{"arch": "transformer", "dataset": "short read English sentences (LibriTTS-R)", "hidden_act": "gelu_tanh", "mlp_ratio": 4, "fused_qkv": true, "inner_norm": false, "layers": 12, "eps": 1e-08, "max_precond_dim": 1024, "adamw_lr_other_params": 0.0018, "epochs": 20.6, "lr_schedule": "linear"}
Rows from block 3, named by matrix and row number. Rows with one number belong to one neuron. Each number is 128 + 32 x the weight over its row's rms, rounded and kept within 0 to 255. All counts start at 0. Numbers have three digits each. After the name is the row's rms in percent of the matrix's.
# fc1: MLP up (model.blocks.3.mlp.fc1.weight, 1280x320), inputs 107-213
# fc2: MLP down (model.blocks.3.mlp.fc2.weight, 320x1280, transposed), outputs 107-213
fc1.887 103:129126140076113143120081184157143095120160158077078087116141159153227151140097125106137137143178192112087155163118155174148133130172108169166085092145174130164152071096119068138111153161095118103087130104083125129148143076187132149120130119174132106099092132160110143115110120161210141092157161158160093112056145134138170
fc2.887 101:152135144089110092133119022122131152117102110152175121124157152174156121155096147139127201149155148134144176068072133208134091110162154128163126145140098133114107145171109127104211131150140139163171170204135086141117087148118110123215128131084086118140100147119084085145143136157140204126123134122123119111148139124155155
fc1.888 103:128110143125170175070117050145108084172139125115124032150146126183114154158103184140146105157061129099100108087109165106107106163151142124099144139041112165196120098128105145166131079136147122172172163137133156157100168117162091107110127067132156169142187071094196062132097189112097118132123167185104096107158145093150120
fc2.888 094:101118102141125137213063130150150148165143137066107115092104156134128155135159164124083144115079105154128163170136141125137114147105133091138134087097171106097168135130175166063144106120157138102138050051129148202137114064101106090172106165185078151071086124142080167205094100106129143102100126056101108084098104106082105
fc1.889 105:088073133187128099089179096096171150162190137111072170155090110109166118117083131097138138150201078138143131133134090147116134118111115126092168191103113124146109118110109160103131136161177132074077111102112063130093121127100140140125123141160095083118125065119065148115156071143133153092101101179139128142162151121086095
fc2.889 103:144138168123133134128063093177126134101107137144168154166147116145167087087124082105082124130070159161129123116155178139142155112124164081120075068147087156127113142105118136107188085115167126139094085146183162143087143144092090104070080086120176124105138149129198103164095144076156096160167156168177094176078123148069117
fc1.890 103:122131115093106157100102148110142170106102150136069176114101084088133086132136150167153161093120153183095166143147085103108090161052097145052101092138196139156116185210128125154133125129065143131135131161160100160087128103124153109183108128134138136160138098174058132136161105107118180156134120129143078123129151087144136
fc2.890 099:102129122138146116127159100112116136172120140105098143157151153136135139167089092141123161179076117088084158161156159127124178097167152065161161087116084136100088102040131096143123129160184109078091091117118129134189189115113150182150205132115170129157107163080125160162102096137119123101137157127144127102154077115170184
fc1.891 099:120103091146158174162175180098094094140124128106123124153128156171111144130128128151178163174151083171107125145123176131106168125101110080142123081153096159080073161096161125109163018136143084097121165098171135156150094183088167101076159138082144126200167182169147124146211175090128109171064136122132125159100147126148125
fc2.891 100:110119101120121145136083092123151129149143082122075157114111066131141142168166137104107075047064138103099104070133098118143050135105199198085134119145157139038112165166131176193202151118119113173163124076110136123089122117069141145128143106121085142102137108130123133113143127125116139127113125153141112102149130157131115
fc1.892 097:102148116067188119064143150148150110114114094129177111198185114089116131164106099094139093131178142186106163087157135088126153169108071118144100155115117106188126129123164193098179125100198123121169109150096139124114135052125077142111103119167132159143086121117134143112108118112139085149114150216132137197129113119130120
fc2.892 102:145141182058139115138114055169145105178130097180073121097114144145109166115108086128148140109088116154126169082136105133127091102145120122123110154095147101130139206164107118103073113154081121159157073131144158121099099087124095123105169128124112136133134156137182057119135125065134181106156145128145173139172136128081098
fc1.893 096:114127113082082156174146116166135101172169131146089119146107151103087119156061087058127121122152062086127120158126124127170061103191121184130138121136129146125167143088112160138063139177129140108166150074100122211125113110176157122104078172047113033092092108154118127162060127195140126154145101153097097072161118136087094
fc2.893 097:133115172212148176134120126146199109095144158073167105139191104099156183146189111201079191134151134156145148131127090179139209131066058089127101185095131158101123160106110095132178117177149124147156129132132113109114132137077147179103132121105164131137137133139124117116110141131094098103142140116115135155116084032095113
fc1.894 101:162071101081132118105122099158116132117158166116108115134204105129132109101188073044188131121088150145064047151115143115138155116113180123179132174097077154157090103145116143164076082126085182087095125119163110097121142181150153093131167131152141162059123094185111081115130130159175182099137157172125165135081128166128127
fc2.894 099:095150145182084154163136144103109155109077158093142079159123158124127083143128176174142141162123118070153188104179074091080094174122062113076113102040180134158098122121149092098154181109148058176098126129096166091113100095115165091118097134152107112161139131073202154127129118129152110127105124148123153136123153099186109
fc1.895 103:132138126144141152128116114108125179093154186057080150146122120118136171103135134094132096109108079168118117090129146117127114064107091187144118145172089077189065071087164157113159146145106059122136121145130122123127106121117231090094076137137127103141141116152166202099145133122135121116165111178082172129079176109122160
fc2.895 105:148087180116150131121131100174178122165125090157140099120139163141124121096122166100164120164184099133142167107116155162140100131089141093123089120124125117122196162108139103085095107158098141112141104160136088165160142179099140105149137145099099109075138162137184088095146071078155066065118107164167091162099083167106165
fc1.896 102:126198103183172100119115198127112114166205121115092148107092099094126137118105125178115142137137172086144183109094137152077139137035124141137045188119151154077178139116081101076135124125154148156091155098126185096142175133161092094161113170136115105074132174146107123124094083087064083126110154157113103132126110076109134
fc2.896 101:108091160159098141140100081087156166103085109143077137123151105163161131111197060126066136103089125119141187134148140164146103153212098122151129103128181141118097098176125191154171113186072169141129208138108086138161085152136148131096115116116160154173129149109098143129137069150100157096139143127140139088075134086146109
fc1.897 096:119101195184131130108088141157131150095178084135154096113160138115153136117158112133092174156108067161129134153130153154113120164096122142159135154120114136109172144151126135169183162181090155133119117136088131153123152087151096105094115097143168095125074113118164135094180115126098183046137179091183117119109123109069047
fc2.897 105:066171133152104165118120079074133108112122119145125170146098140111137087167074103156120084081086175106122137173122123115109160087094169179136145159100149121123125173122126115077079123100156159196080107130204183120184167155156145135142162167144135136101176145175118062142093113138185174162108121157118133092131129173150141
fc1.898 094:206121184134156101094154106161122140124119234126138157117195179119134093071104123103083074115170101154128117162182112137070097136127062100166133072160122166095100091144149149116141146123107139184151141155143086120140142166111128105120101130111040084162148167137115103184133122116153110191166179201172121068120119128076120
fc2.898 108:043190098099046122164104147128135114145155059147124203103085132134108153091143099149143098108110163082152143145125112099074102167157170094139129114095109103108115117170113145138158156106117146073111165167118178101164101118146164135165208088084155183101172141139127191130144096120187160102104116093120186135138158143097085
fc1.899 102:163070094140110094171155150142101124063108172132136167136123162092083140143156121160144121129116106100111099085082113053143113173158053115103124200112168069109101113150095158150157100142129102106093131147045149151079155117090138130122119135083114092195180081126130098135073109115111179110074090151120171070173139123156139
fc2.899 100:094082117127154183115112089075116113174155108079127073165118092118131118133131085080112106112106128150057198145139100168123132049139149087144180085148154160122080083096133126110142140133127121188148143071084099121144141090139104153130092114203122148090163131128088122165109123163126129205141141130153150109119165129084133